From a checkpoint of a small autoregressive pixel model: activation star_relu.
Rows from block 5 of a small autoregressive pixel model, named by matrix and row number. Rows with one number belong to one neuron. Each number is 128 + 32 x the weight over its row's rms, rounded and kept within 0 to 255. All counts start at 0. Numbers have three digits each. After the name is the row's rms in percent of the matrix's.
After each neuron's rows are labels from the 100 images, of 14976, where the neuron reaches its highest value: "responds to" is what is common among them. Only what is clearly more common there than usual is listed. The data: stained colorectal tissue patches (NCT-CRC-HE-100K). In brackets: how many of the 100.
# fc1: MLP up (model.blocks.5.mlp.fc1.weight, 1024x256), inputs 0-255
# fc2: MLP down (model.blocks.5.mlp.fc2.weight, 256x1024, transposed), outputs 0-255

fc1.677 093:115214090142167132177149137093152113082116119116136156124122142120071147083141123099084096113135101185151140078235136107082131141093149153121094127086151135138077129155120159145124149182170167139149120148126075095160120075110140110118081145108189154107059118139155135200187142133133106170123150171103118123161187156142142126099180108145128156104097070086170132112107075087082133162120116105157157141153176142130105135069215128086175148103072089084106118106151156082117106141169117088112117118170138145116151113160142062143134129143105144102125089101124124077123058159106162167115123114079099130135142165092136094126150108125166171197132117133133171134032131126160084137079155134126154110102144093165112219122144122113137100121123136102123115123224067169151109104140149
fc2.677 100:108114080088164136202123080105070070128110145115098100044121119131162100151141142098090104063150091106131152127076165089128079153081152137170099138109118154164187152167137124114032125078078072113164182109137084124129138130085110127198147100157149156119139105126127151089125151116120110130118076130156124142145171176097099158143089138115111107113149134177081120080156153144155187158074170141118086050137128149138149100130088145188077119103168086151145075157148134138177096165069140151101141195127122116100156110136122095158097154134165178147118129085135124167138192117136117139154121158186148123150118147162179141117136183109148105090108169169091096156180151139122079120179123133146113079122097079098176081228086122116132114131124146138130132149082133101185138166152146
responds to: tissue: normal colon mucosa (35); tissue: debris (33)

fc1.369 094:064092121154128170076137107149121159077127113095187138094143112075179137134124110080092069091127107077164146173192091160146036202060195136142110128144109131129101144177120123132126152108140155123124162097152117173135121171122166060159143156148116153135071054127064115149124091156156093152101150177156163115112101171165131109144193112101121145178148110063174138136101133088152180145163143115091130081094089139121176166132137129149072106106133137113151152057127094118133198112108184179129108198175101127191124128108117091150097084106131108130114159131151136141157195064137108128122129163096077129117148099124117116100135141182141117090183123133110130173217073149112193120110136103123163137155145164137142134092138144153132116198136134115115127120115091109096103149121152
fc2.369 093:115138161114163147113138128146149136136091146146148197122125124095176130119126139176212079134106128191172127134075133077116189130072010111125159082061129164143129086120109147164149176086103108105179101161121181118145107122115165155147133128112126146178128099137130150128105106120088180140182160134197097123135114096091134115145125144133097085157093118120146101065142121152061137081154145147146062106181144118085083131101089066107127131170094129131131109136053210099109132173190133140124189133150166121093128116067118084085109176191124127121151124088137178126149050125089109156120118102177136132132114156170141150126118097131132175138115108160140079166095130149103094049163146137189110102111133090135160108154079176181097104120165145099135173160136120088142110109141111
responds to: tissue: tumour epithelium (54)

fc1.473 069:153109116067094091081139101176096133150104140131121154115133133133088180149166143101167139164129154149158137124065208156139147108097135135093073147136128120206127115134149178130162050114167093145206084118147093072138111207132105140128132128173153135054124124134090083102166136110114165135068127091159130090134113140097148105117191123124098102157121111154109102137122123143128114084183123047072139164115068085086119134188061094116139193142110164163176132069216174215154130131145082147088126104142159080086148142088148107107115137133109115184136123103121099123117103155129121154118171170158100127142123111110124097160100088124086085155087180144134120074140117140113116138132118161130155169120158134154109209148125124128121113111133117117099223106178132119127150136171069
fc2.473 061:160119103160115153115138136130138119149143094143135090170177129107117187159174130103078188151093177126147116055177116089101185134092143185175167130108157141098119151122124090129120171104115187072150151099114170192088136114076112106134177106113128135148125123114127112121088076135098166114152155178192114103164146115100067171129099099116151123143102110181117166130088135114128153083129123142164116099103142069148102153111129116116129098132108062096104198113097192077141083126139136140136100131114153176168173088170127148087176104134156085078175162128125121141115141077129077127150127117144113123137130198115216119169126148085117127075118038080116136155119119142108135124139098101106107171144156095135045093120085118091199105141075188183117175162087174119121186110087158
responds to: tissue: normal colon mucosa (88)

fc1.663 100:130148193112095167119082105143122155149109105162176093186126161110209158089103134144104147043108139161060084121101160171113126064156100162113168085147073112101096132105118089092221102147085100144109151151178133112122072107133139162126122118132155155139125092118128125121128145126078134189129184149118190126128176206159196115093127180116132140147121184152096143136122142189158136113124041107073147164155116118155181092119134084113135128118108101099085118058150136147096129147122132156105065160152122096116117129136140140160117129147087097172110118082155078109096113139176120111166104162150073095130118147132166151136170137104130040118097160169151150113141144123159114175123168224158171108107134149130091159129067165134072135146127114072166112116150124086145150174142139
fc2.663 088:150096085143134073093101108152155109111127077083096110122202111116182129162153120145082122127127156050134145081161132120160121161110133073145138152094125078142156133169168125176125179103149125161175124112129105146113190180111138172066072080102105148143130095126098096118128097129160117149122117042150133102122113094115091171154106106087117091060162120114185113152157118112118147095046142113169131164093136151166152167132139088139149095118146063094113128164085168172106043106113125122083159122149120128044169148135080102123113089138124133134083130185160164143155186179120150158143145159136100158136107143132084125111073154161163161148146117090152094126135076142147128146136111142169095136171086118129135134180124100083144156146099160068069177187091226177155144146164133
responds to: tissue: lymphocytes (85)

fc1.192 101:121079175137156105127116103096068116112134116084090131145138138099113148168139138122141090128130123098156079105139093105132194138124145138163199152114138169175099145093067117148125156164158076129120088135133091089131088087134079180160104231160182176053129119177107096149147159101128088147105200149126161092132116155123123151166135082147166094094086126100144114157098119133131133110085120057061123148110213100160096118116153110087097066123129134135100178138110081097135143159114126156121113149182129109122119131155089127141081130190127134129181122121083150104132135170079122101080096184111138107170144135122185133098129188121136142138114096147047071154154124127088184094162081151132091098130196131161189110131132091135155139119207098099128128222118101106099140160115153
fc2.192 108:092111087122131052131178148190182130131206205155104177133174099145155107137155119110180094151100148173072134132155134127162155102149124107113150122145162134089140108117133098167125152126093134152105131155158125142122044168035128137103163135125097121135128095075129125152121127108127128110143072105092119112188060094083140134117087097144157127068104087151131109170120107134153161109182124138145131119157098136122081138090113114132088177153101105124131138105098214126117102064165161174153117192140110152140112167137112150098096163126128159140129146113150131107113146142128126044141145141134108142161099104063056129163147128144130145117153166196119069126123111129121193161032128119155177174102091155103156148130045061162148072147089121100118124071137136101167123179111186
responds to: tissue: smooth muscle (90)

fc1.279 159:090147058139130159169179137172110103147118160123111169090143106094112124116138096128091092095150088142089112138136188143163170125084113084102204202118142192134145120165176191123110090157156053120104139137141130116116096101111118137139122147147189117157099074114190134133091102117087183124113164116136156164121125088109144158139094098146145073109124160126124108126159144145090202095197173160205110128206094071181161120101138120157137173056160078133105116057087165125159133113097072119177117098082116129180152106111114138137127134099119119134090129098149129133123125078156148103104126080125105149122158165155092104128107178118159048157047152100102152140128091107121090077108159104121143119113159123130196129150176129157095108124131140101153221143135094099170151089135147
fc2.279 160:120147183132123166114059107065165103135119198131121073156171115155098179116121160167108139130087133129112140141090100115097114184097204135118080069158122079172173109136145138166129159080113156167102136121142081110130105139086100122104159125116159125138115151177103123168127126124139099133096120123143094117115130100137126170134181088096165136177112078156131142139077137166177105139139060158113131106047150121105124151165075140176133101150155134135108151197188104164072139055174168130087122135190104144130084181110141185141150133111112085161160152130145120071132145166140163088152147176125147138124146142107176137105115083128147126123189082128162120138084145134130142116146103058078189139117103141138109132179065112093132120126154127115146003074073165190137092096132093
responds to: tissue: adipose tissue (56)

fc1.261 140:136134110149148099157181171149165091126068146100140130124104100133157121136150188126083111138105151123162137047105113134150177143128112149142143149145114082093127081154140139081167126128111172150113123144097150119101164177171166153136152103166048130125144129134123124161114111049152104188132140149054084108110143133149141171160133103185125140150171105165138136138179139134092067170181129087113152130149070122120108179092153090141072116106173162203127115141060101168141073151164121166062147122143115151117148158135143090159109082213187088077113166111138157106120145144107112050124112116153172080076155063108086093123068139150120135121085207074106085089123083135134089095184140154119110133143097107180151162122080141102147088159153117117155123088102140093149145087173112
fc2.261 129:064182112127087154119105115096096164122118151160133106082136175069132142119078115124185140147107110109140137135168122171158156050088158080104171097169130086133087161092136156178109090151108086163122112097146088080140110020110142142177108052081155148125164135138147117179207134157105123193153110090194104139165096118186137092154116113135082134106144091151143101160096101127081145135151132120099153095077150143129100204163076153171213115162133195126131107140169137090123124157193173083142122078112117133045129167102125090099107155131116070151135116144135099150095150151140164135157122125045139109162159113151132142128165098134147166130103137160178135118067186102140135178082117090131115169101147121149146135095102134151097207139142096146133123115138127119124139130124100
responds to: tissue: mucus (36)

fc1.58 092:171087163107122119126142126105141145144120114130134070105197192101132163209108072145117116152157161156182099123176129105046212114058075148058163135122158143102109104121153033110138121147122158125098149102107144081132095159177136130057100105178086078092098133099044108126110147131096094117121197129089086117149170193084115102173127190116117139054144130161086116116144148136167148161115120176140134142131194087147153110135164156124170150126083110117085091110122173146153100136126156145108176127051112115158080083170130099106144135089192082106129140156119129109169140107166124117114129144110097127130156090095136144101160095098154066182100180084119130116104118128157135104122147140126117184145138115134125128140162153151084128148155112120084116125158065147160117182093094
fc2.58 092:115107157112150115169133140102150193120112086156112146119104084108156103120168139121160124118153153122125128130115124127132077111189132160121137126101111107089126205116091176193054136026129080140130136144093154129128194082105170137162177105113115171118135077168187096094157142114179090159128131153071132121132098126122104159077127163117103065113120141130100112109100107154165168131158115107115100145218141085126070106128124023162107128170105079146119118175186113046133088163094090131153147128170138159101200141162127130120170102142105097082097152087138079117133143133083161187135101146132111099174135163165127101109161140163095142108095127122113130201175141123120106147145124055126140101140115126102088126112117156110148110161161088166206185108105142084146178096191144
responds to: tissue: tumour epithelium (48)

fc1.256 078:131093102138128201075120097087117078150119161092124145114147111106241157108134095163127127097123184156116115159224125133167143076101168167138152092139128133110155131196078107143124130135137141143136142143070175089070086131100126142157130182150133086150114170071123128147130155122134142073108102112150123122098059115102156141112128087117096094092141154128106154132110161146127086183086152194165129083128119076106176112142136112071126082091105136160115118134182178122099121129125170135103117155064129125111109164175056135118175097149159100128139175146089114111123200102111164144117098153144005158151123147166157158076120162073122113168179103114089165134098125165158155126163174134108141126075120111133162132149070158128116174176141086161132127149143130067078092107106105
fc2.256 078:082133096075146091102182156150213153094150147139107134141145105134091178142096114127124071109125130169120142127110080118112126172117106153103145126091155071088154152133158079199120150108116052173098133139069108138123088140086142082090169039097147123088109081151135098190131106132115109135134148100120105109067090106123126082100116185126137238099094175160127113101155127128169138138112132151136159172208188148135131098086174123184115179175121122130125153140132113139127118145105110118158155086149140187167130118147129109133130092146115083122137098111156070120109069084106141131125057143149151110191141132141088098168113123148128132095130113135128150126166193122109148130179153093121083148177088105215166129129149182150137166065108144086167100167106145118129159163159048
responds to: tissue: lymphocytes (56)

fc1.472 113:198146151073102180127129178168134087171111166082122110152153156124185150153079158155155164133142171144084106122119127086171180119138133115124159148092126157088171099090129162163126169168079128150224144136162160104079106135144154104147124092146126118101099117147145131188034072102141115153192117158180135084123161056108138111203112062167133128156164165147085119121134153108127108175177166146087178129134068143208097118066163096110131172124146130134155120117103123083136087085082132071131089149127074170111115131141131151070140166129123113150130120102144105120098173094200061157137093194073122108124123116143175111095164119191091071131138151150183128166130121149115130095103116096118096102136115109100127100111152132087113114081125114126185129115138108150147151110099091
fc2.472 114:127135155078105088210052203128177134127159132145074133108115152157072096163118150085130162080073148130175100126137113163095130106099081101149127186134141105129149083111088139090141072198120099136146111153083113221099123129218143174175098223132136124099133135141093184133164118102106176126151095164088097161114163156074178172124177126142078097125144085085065174136152111144134072092114124178150097092191132137130063131138101130150197077152118079202081161095105117080104093164135133124126125096100162165116106132146104123151118158107065140087102144162115136118164108167123148134132152129169109112103106141099107131138138170127165152150155154169157102141118147120099174114142094104148113113107146131103090144145112167144144112182089154082130086131091102113151105101110145
responds to: tissue: normal colon mucosa (27)

fc1.554 094:150128150114124108116069085152143174074078175147112145114141121177098109148036141147074098109058143115097137192147077154119153152123163113179150182105064128138107065135108134216067146132147111122108099139092127162183091118168105118125196126132155118109135120095131119087184098122125126148187134101125180113102150134115155127163116114169202135136153151105138152112154082177139142164111066095087135106089117177137085101135159131138135203104131104187140108108165125170177142089129123117119106138139175102149158117128089132091193127197142179150139161113139112159059094185073111148109096097069150174166115120123154088160142064094125169148077046155082153133171159134135171109083130132137113142101150126053126117085080122115097120145139106108124104165102130132125155162148139
fc2.554 105:117118103050124122102140169109185143148180105076129111153113193084137127148151112079121100125177049132201144092080092164134137031122126140096108119157183157074160157159127171157152092143111140164066135162126149088084211178092120119127126197131136103127176110081081152159140133138137111109152149136121089149123085162127120146181114147072135129162105133088088130182098150166124092127165179165090120143121127098093129164103106153151133092144160134159136099102139128101122087085152147114171102117146073145147047132175129123132111138096131123081150105112142161078160118093131109052120162180125076167133170129123139152115094166130172139100190132098178174093123101113044106146119102136077151135127071113150118154127136163138094176087136150126130173130148164048152178119143105
responds to: tissue: smooth muscle (59); tissue: debris (27)

fc1.112 095:112124106093121130169095087130183138148084149145174106096096116132142138159146148143137118081102138163132110114179114123160119132128080147108159120135129149097137116089123128172172153072106156142185126108082081116166162082130083126192119111130110159110119122090138191126091118126148148147118177125103099148166148087123117105123140122129118152128111113142126134108107132067110131128075156076148155162136169131197136181121107037096091099160225134130108135145086148159144208103138064195172108177124109078076076101078073120164118187110139150143078087100198173140131166092128128062129132134143073174064167159143104154134101099147155143194120141154124158130136154103153110150088146175151143171081133067108172093139100075162102111084107141129052092184109099134196146167142106
fc2.112 094:089086088091141145131142118174077150116146114172108114125191134136166160148103160158136133163161138142125094110160190106097141128126152146186193120142145140162151104152146145177075133148160114148136150085130095136124031082151173054163111164069173137069106167103179085145150141081119097108111104087164147096131145117178147138118148151116159076154144124135166110157121112040195102151143102069160099075141139078082075104110112118123096122151108165112140090104074152105130141167164132124126152199130107153050146109081076123104146130134150108131095148152119143152151129123066093137170145153130150135093122093118240101124122126128097102129132095157105103144143103161056157103144122084111213129088110135125129163167161161168076120181102060087154128162162098116108126149147150
responds to: tissue: mucus (30)

fc1.640 141:175095169107128168108118110136151137131128118148109072121133076127148089068101131159111141113151109157134136099083092066118040098112159150064093135150160123135145174090158084147121083119114123172126111098063192095121113106100085114115113087127110108045097176118074122192079114076117136078111213093160151136169082109150169173115134138126135095104153121126054152161152103115120135166109131123140094120135145152125126091151195083178104159113113200097139130080098144127144189170123121139178076101168139093124162130132149118147164140159083105179167118157098135113131149106195131190163160065171126132143183084083140104162176160109136120096150161122136136134093138113130137171155178137150141089124077114118147140077152184134134143130175119170197145166126165097152130167093061
fc2.640 144:103139075171128109125095121138135133140149126152133152134133123096149072074127055067173159122113151065136147122109180127101121182100137171131132133144186154088088087105123100149116175086091161097081136158167126177141158156123162167110128168099114163107113132138082111137151107153163196144152145104195140139080103116183139119155084109208138158194089153133115064130107119069114149150158132116138105113107111119134143160111142128123135101108145095082138124076153167148130157009140151101141129161117141122109088078117138124129147154050126107067122130135111081229083096099084086185094175138128149145092068180127139162120144112141097154151166152141144105168128100095152116112144105123107125151097144131091174085111154071101152166164136114126138164112103193186106171072209158
responds to: tissue: tumour epithelium (38)

fc1.13 092:159109114176132178167132113167102074124134167211122102141073139126123050109197104094073102128106093076127130142127168091040143178131125188103137144098184060129160155165076071146103093123126124093110103102162117183146172073127139153125126058098116123152159137092175134117125111112097124135129150093145160089087161146165114153098097164109104135082092095161148109118155115074131132190158188105155105088125168113095119095105117139157135182123094148090149105141088163125134155140130132134146123143150155152116091181107132143102131138084138114154156130124148146129212142197159102170070118130134133060154119069123173094073072222158096127172092089150143142128167182154108164100168190118124134134134115126077135123104163108116142164109129109105169166106118132098156137184088162
fc2.13 075:099135056128094136169141150080147163158088145142175126162086184142146139111088117159121136174117181102116124137115238160143148178165136101065082116087078168098082136183189175115064088182135123061134150148153157114086106116101112192118110159094138139074162137126114180148120083172174128087099176144091137199109139124173111128135170112168137147145100123103078121105062106122090107099162105127168124123164119152195135141126136138085090154140174166113103088104158158140108135157119101120121075094115116096146135139123128099142127125112135151126186090110187106121121149093205143083131195184122091111077067167121107112133121066111174160150122130139113123105130108155128141089090165110089099126183147169187132108153120101127152085154066097128109156134128126179131132060098120
responds to: tissue: normal colon mucosa (51)

fc1.417 100:099102117077138092102168144115095125179047115124107107152131089156191126119179120123099137110188173147105043183132140162122151144042133130139105107108073132134126113134086102127115146086162167155193146162120165142098172133113141102136095064098112120154130137109096114100194114070064107136146122153143095163087135141139113161109128165155147148147123156136115070151100147161173155138126137110167099095116094129126054124124122124158118096107096157159138131112129099191167141107115127160157086039104097178129143106116081104097172122122146127089138095142139188145099074093086191104094140144104082184148131151151158133090133102093045134160157154203108135172111089104133146101125118070169145150123104142151187132119138220178159163126181171153142088106108150134109072133183159
fc2.417 103:174059135145115137134142152133163192150165138119091133137112104148148127132154108167099094135100135111130130143100091152167177135174111155191138078142155118158143138180217137128068097119145111131143157109106072089097165159129175141115063105130130158116143115114104119121072102198116147107135125103153090204188122135151105111220131119138197116115144087138085123135142087128154214107102148097126141116139205110114198094196180088142109153185104101172103124079113133139100118132157122118136123101154106128151119119155058083172071141116138114108183172113110132070109086088105100098131134154128118104082115127116140097168108171121141131125102083082133137134154133123135080141136135098157141132137117135166119202088145090075081152113143078018121161176136082173157119133059134
responds to: tissue: normal colon mucosa (39)

fc1.678 049:146123131143126096082110038143121096147139149151141095147091127119072098137149105116148118135155154099107131142144095145107098105094173191069081128147124059127144137153129093092095124105172131194139172120136151120167120115088122168109110131164092138120130175081164070129145116130128121104092145117040092086108140120124141162092119100105172143101108133136106162088060132180097104133095130147109172200157106177112107143116133131062125087111067135193125113108168113113120145124104144131056116135146188182157125143087170104084116085152143092109112138151121111129132168136214134108073152189163101135173107091107098090095135063158168156109190151108077155092111149104071137101046108106076137174116154122172140100166077096063096113114118146168124170123149160193064101148106108
fc2.678 043:128102117081094134121161163137067158100104104143113127057160156137097127119183188145073140161115123126147090108102171124129140112087102127198170145105096147109139113151093145147120139141116160049162091135093147137063160101112159059136141057110124094127141143174121138146139100101112137147124110136209074144128075158176088104122180125152078135135170090164160106109149098074110124131104064109139039089105170079160126127136149157176143108183198113098178131097145148143112080119164184098185091051137107097100093121126171108162171204092123073145167100103130167154137129124096066163175130132138154135159139122110169125139111168113113170117090134183123157140162141147128114103108146106158085078125155103139118152093139171150167067195154083107135179134157148096180141125132138
responds to: tissue: tumour epithelium (65)

fc1.42 113:120098206160111137124098147098164137191171141157116134140141106155147131145128083091114104115149197106137114119177135146144149077136121086151108140101120129115143151082160133112149114171083168152157152139190184140104158163118161152141133162149141092085127127051112115127085149095114137074129143165142164138113134139137170093110082226157149161186153140111166157094083177117101077169197080132144067093170095035091196141154078116130095143151186113118160105132118098118088129107110122072095105126137098098112058074108131145159107162109109107114133168115176127123112168128096172135082148134130097167091177142142141112117156112155136125112131127175117103196122106084129111111087140140150135101182044152102140133115201153124112169135103098094081124060155136093031141101147145
fc2.42 119:159115102074146143091102117130085121137153089124112124060120156147123136129111127137074130145154095096092132116083189130140148146151171162084119126090156101141163167142103154114108072134217116142151075123121219125176148077180171103162171120096113190124150111142151134121115098120078120165137087152148140094152139040150114128136146170089126197120097080138148031138125138080139167136147199109134094163146114132142090129133088057144140111094151113058125152125122133186079116077118141138122165147148180130176118161111115123122142153179187184144173113073070171106108189108150109143137098170149152163134160117134114169156085096102169157107136079119117142124045128139145114116131131127129072140117185174107172098082135158078144130118063130102111108168132086129168107064132105
responds to: tissue: lymphocytes (94)

fc1.697 091:127141165121182047088090122133124130116133071101176135112160129155151134157127115106100155135180150112140091155136141180200148145114109204086154083104142164110098156147123149151059115133170114126134098097126124127087112083103110099078153116095128105159178144103119156116046176110135174151139085115145170077151088155105091151127170128137109145151075149105096124124129128094128175094158133140122154163138108056142178112130142093092118136186087122132151194174063146090099129128076167130165091144114086149137141088151119148146127009181166118090164070128153136192159135124111144188152142101122141130132163157093137175126117133172126185207141077164130099142088114129127135108115091111100119116169130062086114102082132146173097094156124127142127078060161128153180105104065094
fc2.697 086:074103188133114126162135141169118072159115110136075193116151113130155115093078175166152076122088142088214153158175083099101084121157139146173101085069095098147152157109097138113146095186124142156099130093147196169131088109168159109146119146121102131122090099086095076137134126120140131125121153170131088142116185064140192136102121066096066135167167137126149102114150134098141116073037154122141154144207115102110116152112209180143137092165142113115124111126170091206152144175109057115109126114141119089133157109107118157138176137142109153115126191144132092101141071091135152146163150132069160141073062111137151151130128137106124132126112105117111131134077175095175144178115135156136104126132162234091168107110123101141136101174159132156056113134125106112127105134153138
responds to: tissue: lymphocytes (34)

fc1.73 100:209155170095093175135094143105176115073141133122165106157155154123097121069132135131111150117104098112140084142183101138099100130136121071094115162120173138118177126114125175117080045110158162155171108129095141101106103138112120077117041123094179143138093153154161122127116106176160151121078202157161151138140127117111105137130085112187133119127109123131159086100084133162079144108094119100177169162042162134183070132140146068164107014106173140095186156162119133111176127171134176129122177204131170123149152149137127117116121134123102053117145133082088131158140154157142060143131130136132125098210114108131131187098113125105051108092123075136097131091161107136148153204111143139125089128156109104129140160146114102101153106116120141132133140069102133152181156150094135
fc2.73 096:104165106116119147166182160124066139125140089171149101138130102076099152153163140136132087046140071118136104098151086083104128141128074132175119100105171120093108118131144131101100157132185142142128123137117130199088195091131151192100114080118122079077173162127093186134132176187102102140157159060143167088148156161143118158085067114165170167089126174141141132100091144119140123092114115140106091131164116065147188112125138156142157142175169130174125175057127155136159138094112085150134126092146112140104131179120177082094119174057116110096174153079099124114120136104089168117109135191126124107079159152134119192180137122166110167081129132122113148082156154125113037092141149133109145130103136096136121171109118143171141116107108150149091127205035135075150164130151086
responds to: tissue: mucus (37)

fc1.132 133:138099098112090112178144115078124098143101108098158084106109138205123096191073169098100141168130103135096075145080206128132145091154087145146159113108143121128081103187151149115094128128125152123142149066141144107109090080083103071130131136152120137091101101131046085114129108115106158120091163068163080143154174135111107117132159144150145160106130065151159133139059129113097138097105170150181146109155072163148085174103162138109164068132111173133138104119133180109130168085173159108133113126170094116078119155127124149180114071124139123187118059123148127183118130101165088164110207173062093171133161159143121183080104184108193144173128127103083183135110099120066154163122118162139135114132169192111138158142109138136117112121163191140110100147152157108111183112071127
fc2.132 141:074152137070100176115082127150089214082125077159158108136112160149115169119132127128111098160128124152109139107142096184163155145120153138101140132120135040152150133133189081152128160144123146112069177127087128123176160172207187084132107136134125157128178113106132145131069104153158090118158063170096126164134119149111157152149170149122103103204118147112153115117097128206156106126156118096138109192176156061134074118122139171129157117141090088152087186148138091157154095166103088124119150097167152139199113155149139124126151115147140122125082120085105089098139124142102146115153131114129077126153135086150077089166144122124133099098025122145121101084138188082146110097049122120124079106168122180143118109081087094142166147121085133142150175122091097171184115089176073
responds to: tissue: tumour epithelium (41)

fc1.172 066:058141099135147092140125151096168156073094150147151110189093118073117076132152124139090111134183138139094088092124122108097122131146112121151149166060148161104133113122165135135115137181100163100160133138101106091098107086191177191143115151155106130136114116086128116164148144155085152093128198159129160155030149124142093097070143156068082181148156174170176122113168108153156148177127080159090128118087115219116139147118155085099126088093122145156101114158164105096144066162093117146143141130178110099190082165180087130107148171119150031165082077116120093173118138164132127074156097131112150157143120143180112163097115114094132127131126128130144152121116096213151092177144097131137155147169101132160127089120087181089108085127108064100127131139154192152114107178127116
fc2.172 056:199147128088055087071157165075137132135118166110125122125129124154131102056116171140105147076082107111139123145157145132124137124095147105162124096107080144133108127134126081142130107131153172116165126151107157161177119143064105137084093154100108126083111122160165122119092105116105142113130184091145140087178162171122180137159144088127184052132159123076124116066090073116144142160101170127202148124147111078159126154075149163169136147193170068141179142089156178146106188110141135106102108121130161207105121085129124128046135130174138141126063163143183095097142165139102161121114111176120118119141111156115112166107173107089125172122177120092074146097149150077136173169156137114069137129188143117093115183144132078134091193100067112065113131170104098158091147142160106
responds to: tissue: lymphocytes (46); tissue: normal colon mucosa (30)

fc1.682 089:115135110068172143100147135147124175159141133186091175090162096183081151139098150153168116122110101078165041165102119157175126094141089131140128102080146101132137160094100135175107189143137152117168130114125087159087153069126049103156099140129123130178113135200106051110152158104117148146106112122166144107122099137110169167155128136083129147108163101141153121136108160138114084157108102122143129136115143106134114196129136077094168132117142167151147093090146082167151097095081063127171117136085143125081131071107129147107086157155135153102035162143094150111131173107120160126133121165146107145138027099144110171102164115171139136104137134194220123095092138154150128123175147125162174132139105153112054052135162097201153083139161091136168172163182101111131118107136121
fc2.682 093:069115155123154140069188145134158147134132154139180080102195181118153076100157117114146158063117120135179140131115054099104146165119107106190100137134097125167098126150174156109127104143073106128111166096159124095131170137125128138130153164100110166138173092141091073100135172155123166114103133140149091128107175077124038196129117127122115150095087130149113090161137101137124193092088154130116161148090163110120123141159103149123163123160146130166100128150103182113167121130128090074108131142163090079143059076115119092136120124160117114122142126189111117170064124039106148128160164115134153132113246136151129086133112154071097139101120155139095085086149135179171148179152118139144110081129188073176090100115113212057117146161111134120122152090082167146119113134167145
responds to: tissue: lymphocytes (42)

fc1.32 124:121140096069119139173153155105149138085142124103102067184181086144099206130186091101087165151101126138143067105108128178129128148126078110129156077141144124125118208162153080125129153095092125167093127165126075127110141135129136150092101110074099116123134165097140147142175140122121108134176081156065095104081140111113133182108095152118186161093114092136154074135121116138192113105112106105140142113166135161107117132036105168177111137114129170182116124116151132136135165101185129142120155157090168136149166108150168074112131124150117085142126158102064131162116109116099107122141091129105150208208158105039070082173087133163140064140129143188126105084116170118133120081131108101183134170080115104079160142187134108105150126097090130111117062126110163139180110089163166
fc2.32 133:097105188161151083095093137123185134145137115144142121129048107151141073114081164101088157139102164094124108119115166165094069120161161095103129123118027148157188138092097121156112132059210114160106124105116138149102151112131171132171169142117107124120171095151101134176114112152204067064137172158125176122079108161173160125162146155107084087159119140145146154067087180193153177140115142178094160128104162143148152148154152072130217099134102137155094106076110111134121119128119145125142099136075151187165077170127102142088127098142195121161115100137164147112129117087145139087136104114137100094108107134205161151103108140064134174175112109150099128162116130131089075147098128050131107059137136079133098135109174155129092113136127092143151139134132124159096150169117082
responds to: tissue: normal colon mucosa (37); tissue: tumour epithelium (36)

fc1.588 106:150149126194164150095092115124112139162110181150150161193149119163122109141125095092100096143100124093186130178079145123171087144136114150133137135165104152114121130167154051160121092083190145095131107123061114170133193088104139097136162179131088139073161140144168114136149125120059066186112112134150138109088117148104128106122127120184143109100044195107130153112060121188201099119198189102146119143167132143071076100083149123104120187108061132125104130156167089141127126118137141148136099093157153151099121115129154097137122063149123058154078143111129144075182121118114079088125168173188124131153146139137100108110163047145140123148113102138114121130126112062102106153085117179166135187063164126124188134135103120129131118195152103110148154151163115134092113129102110
fc2.588 095:161153112146079088131181176113144081065123104166156164091085078142095133096152140097105107104086157126109170099168131127112140119119096129089103102040097112119126122203099178118180162174150128133120138107130134076159128169120085201092141118188113109125105091089108158090074108089100159163180109078131143092115112094111111195096152118095174134147180133172115126150208157076118165160133085108135125106196107087144098143216161170155146092150170117178112072176089140147120142168081192124107145205149101114106088116177190131131144167109103183118132165083142087125110101119098096117124135122097107050136121131117121126134124102065080117132159170133145141111126132148092136121088169172159119159123129106137144081108166107114136165099111111093182162148151103133148138165168155
responds to: tissue: tumour epithelium (62)

fc1.195 053:151088161135088122109105130095137152154163156127125109157157152071108080121096121071175129189172137114109132160150093121110139100098182165126156147157109153127045094191109076141146124135119154116118156192093123123091157087120139171148112090103140125091137152120093102136103135110098069171124119133122115097166127182147113132095125106152114131167145068145064136163158124105123084120106215151117190081126061081097173067114161096181102174137134116147186107168156099102145149135188158128083116147145187126117094125094163183149145048141124105060132073142150146091100173113075161107141137201120127121110102135158088132139157140144106158144185129126092106153113148128062161188135129135101118111142143146150153141145132187104142091091133097190138156059153164133195124086043112
fc2.195 054:120223162131205146107129167194118126128146148148132089125134080134133131118149112151069102096100105123139087075172133163133096152136095113095150141137171111124157185138132172140100125083051158121093119083117132096129107189164123136153111120138133114139116148085098159126170106120193139138113148135144068099079154112059176074124122091152113117113169166126182097112144078109138118166187044154111111116080164132129103162134075151122075091154120193108128191141189112111085085160067102121113159163158116102140116131163098144111111088063156147156144140109081097120184160131173126174139153128114132115156148148156073094122137128112142111137146121106116163073114133107199119107121177118168109135052099132058157165141134111138134171120166126104105174200095107079114089211156115
responds to: tissue: tumour epithelium (37); tissue: normal colon mucosa (25)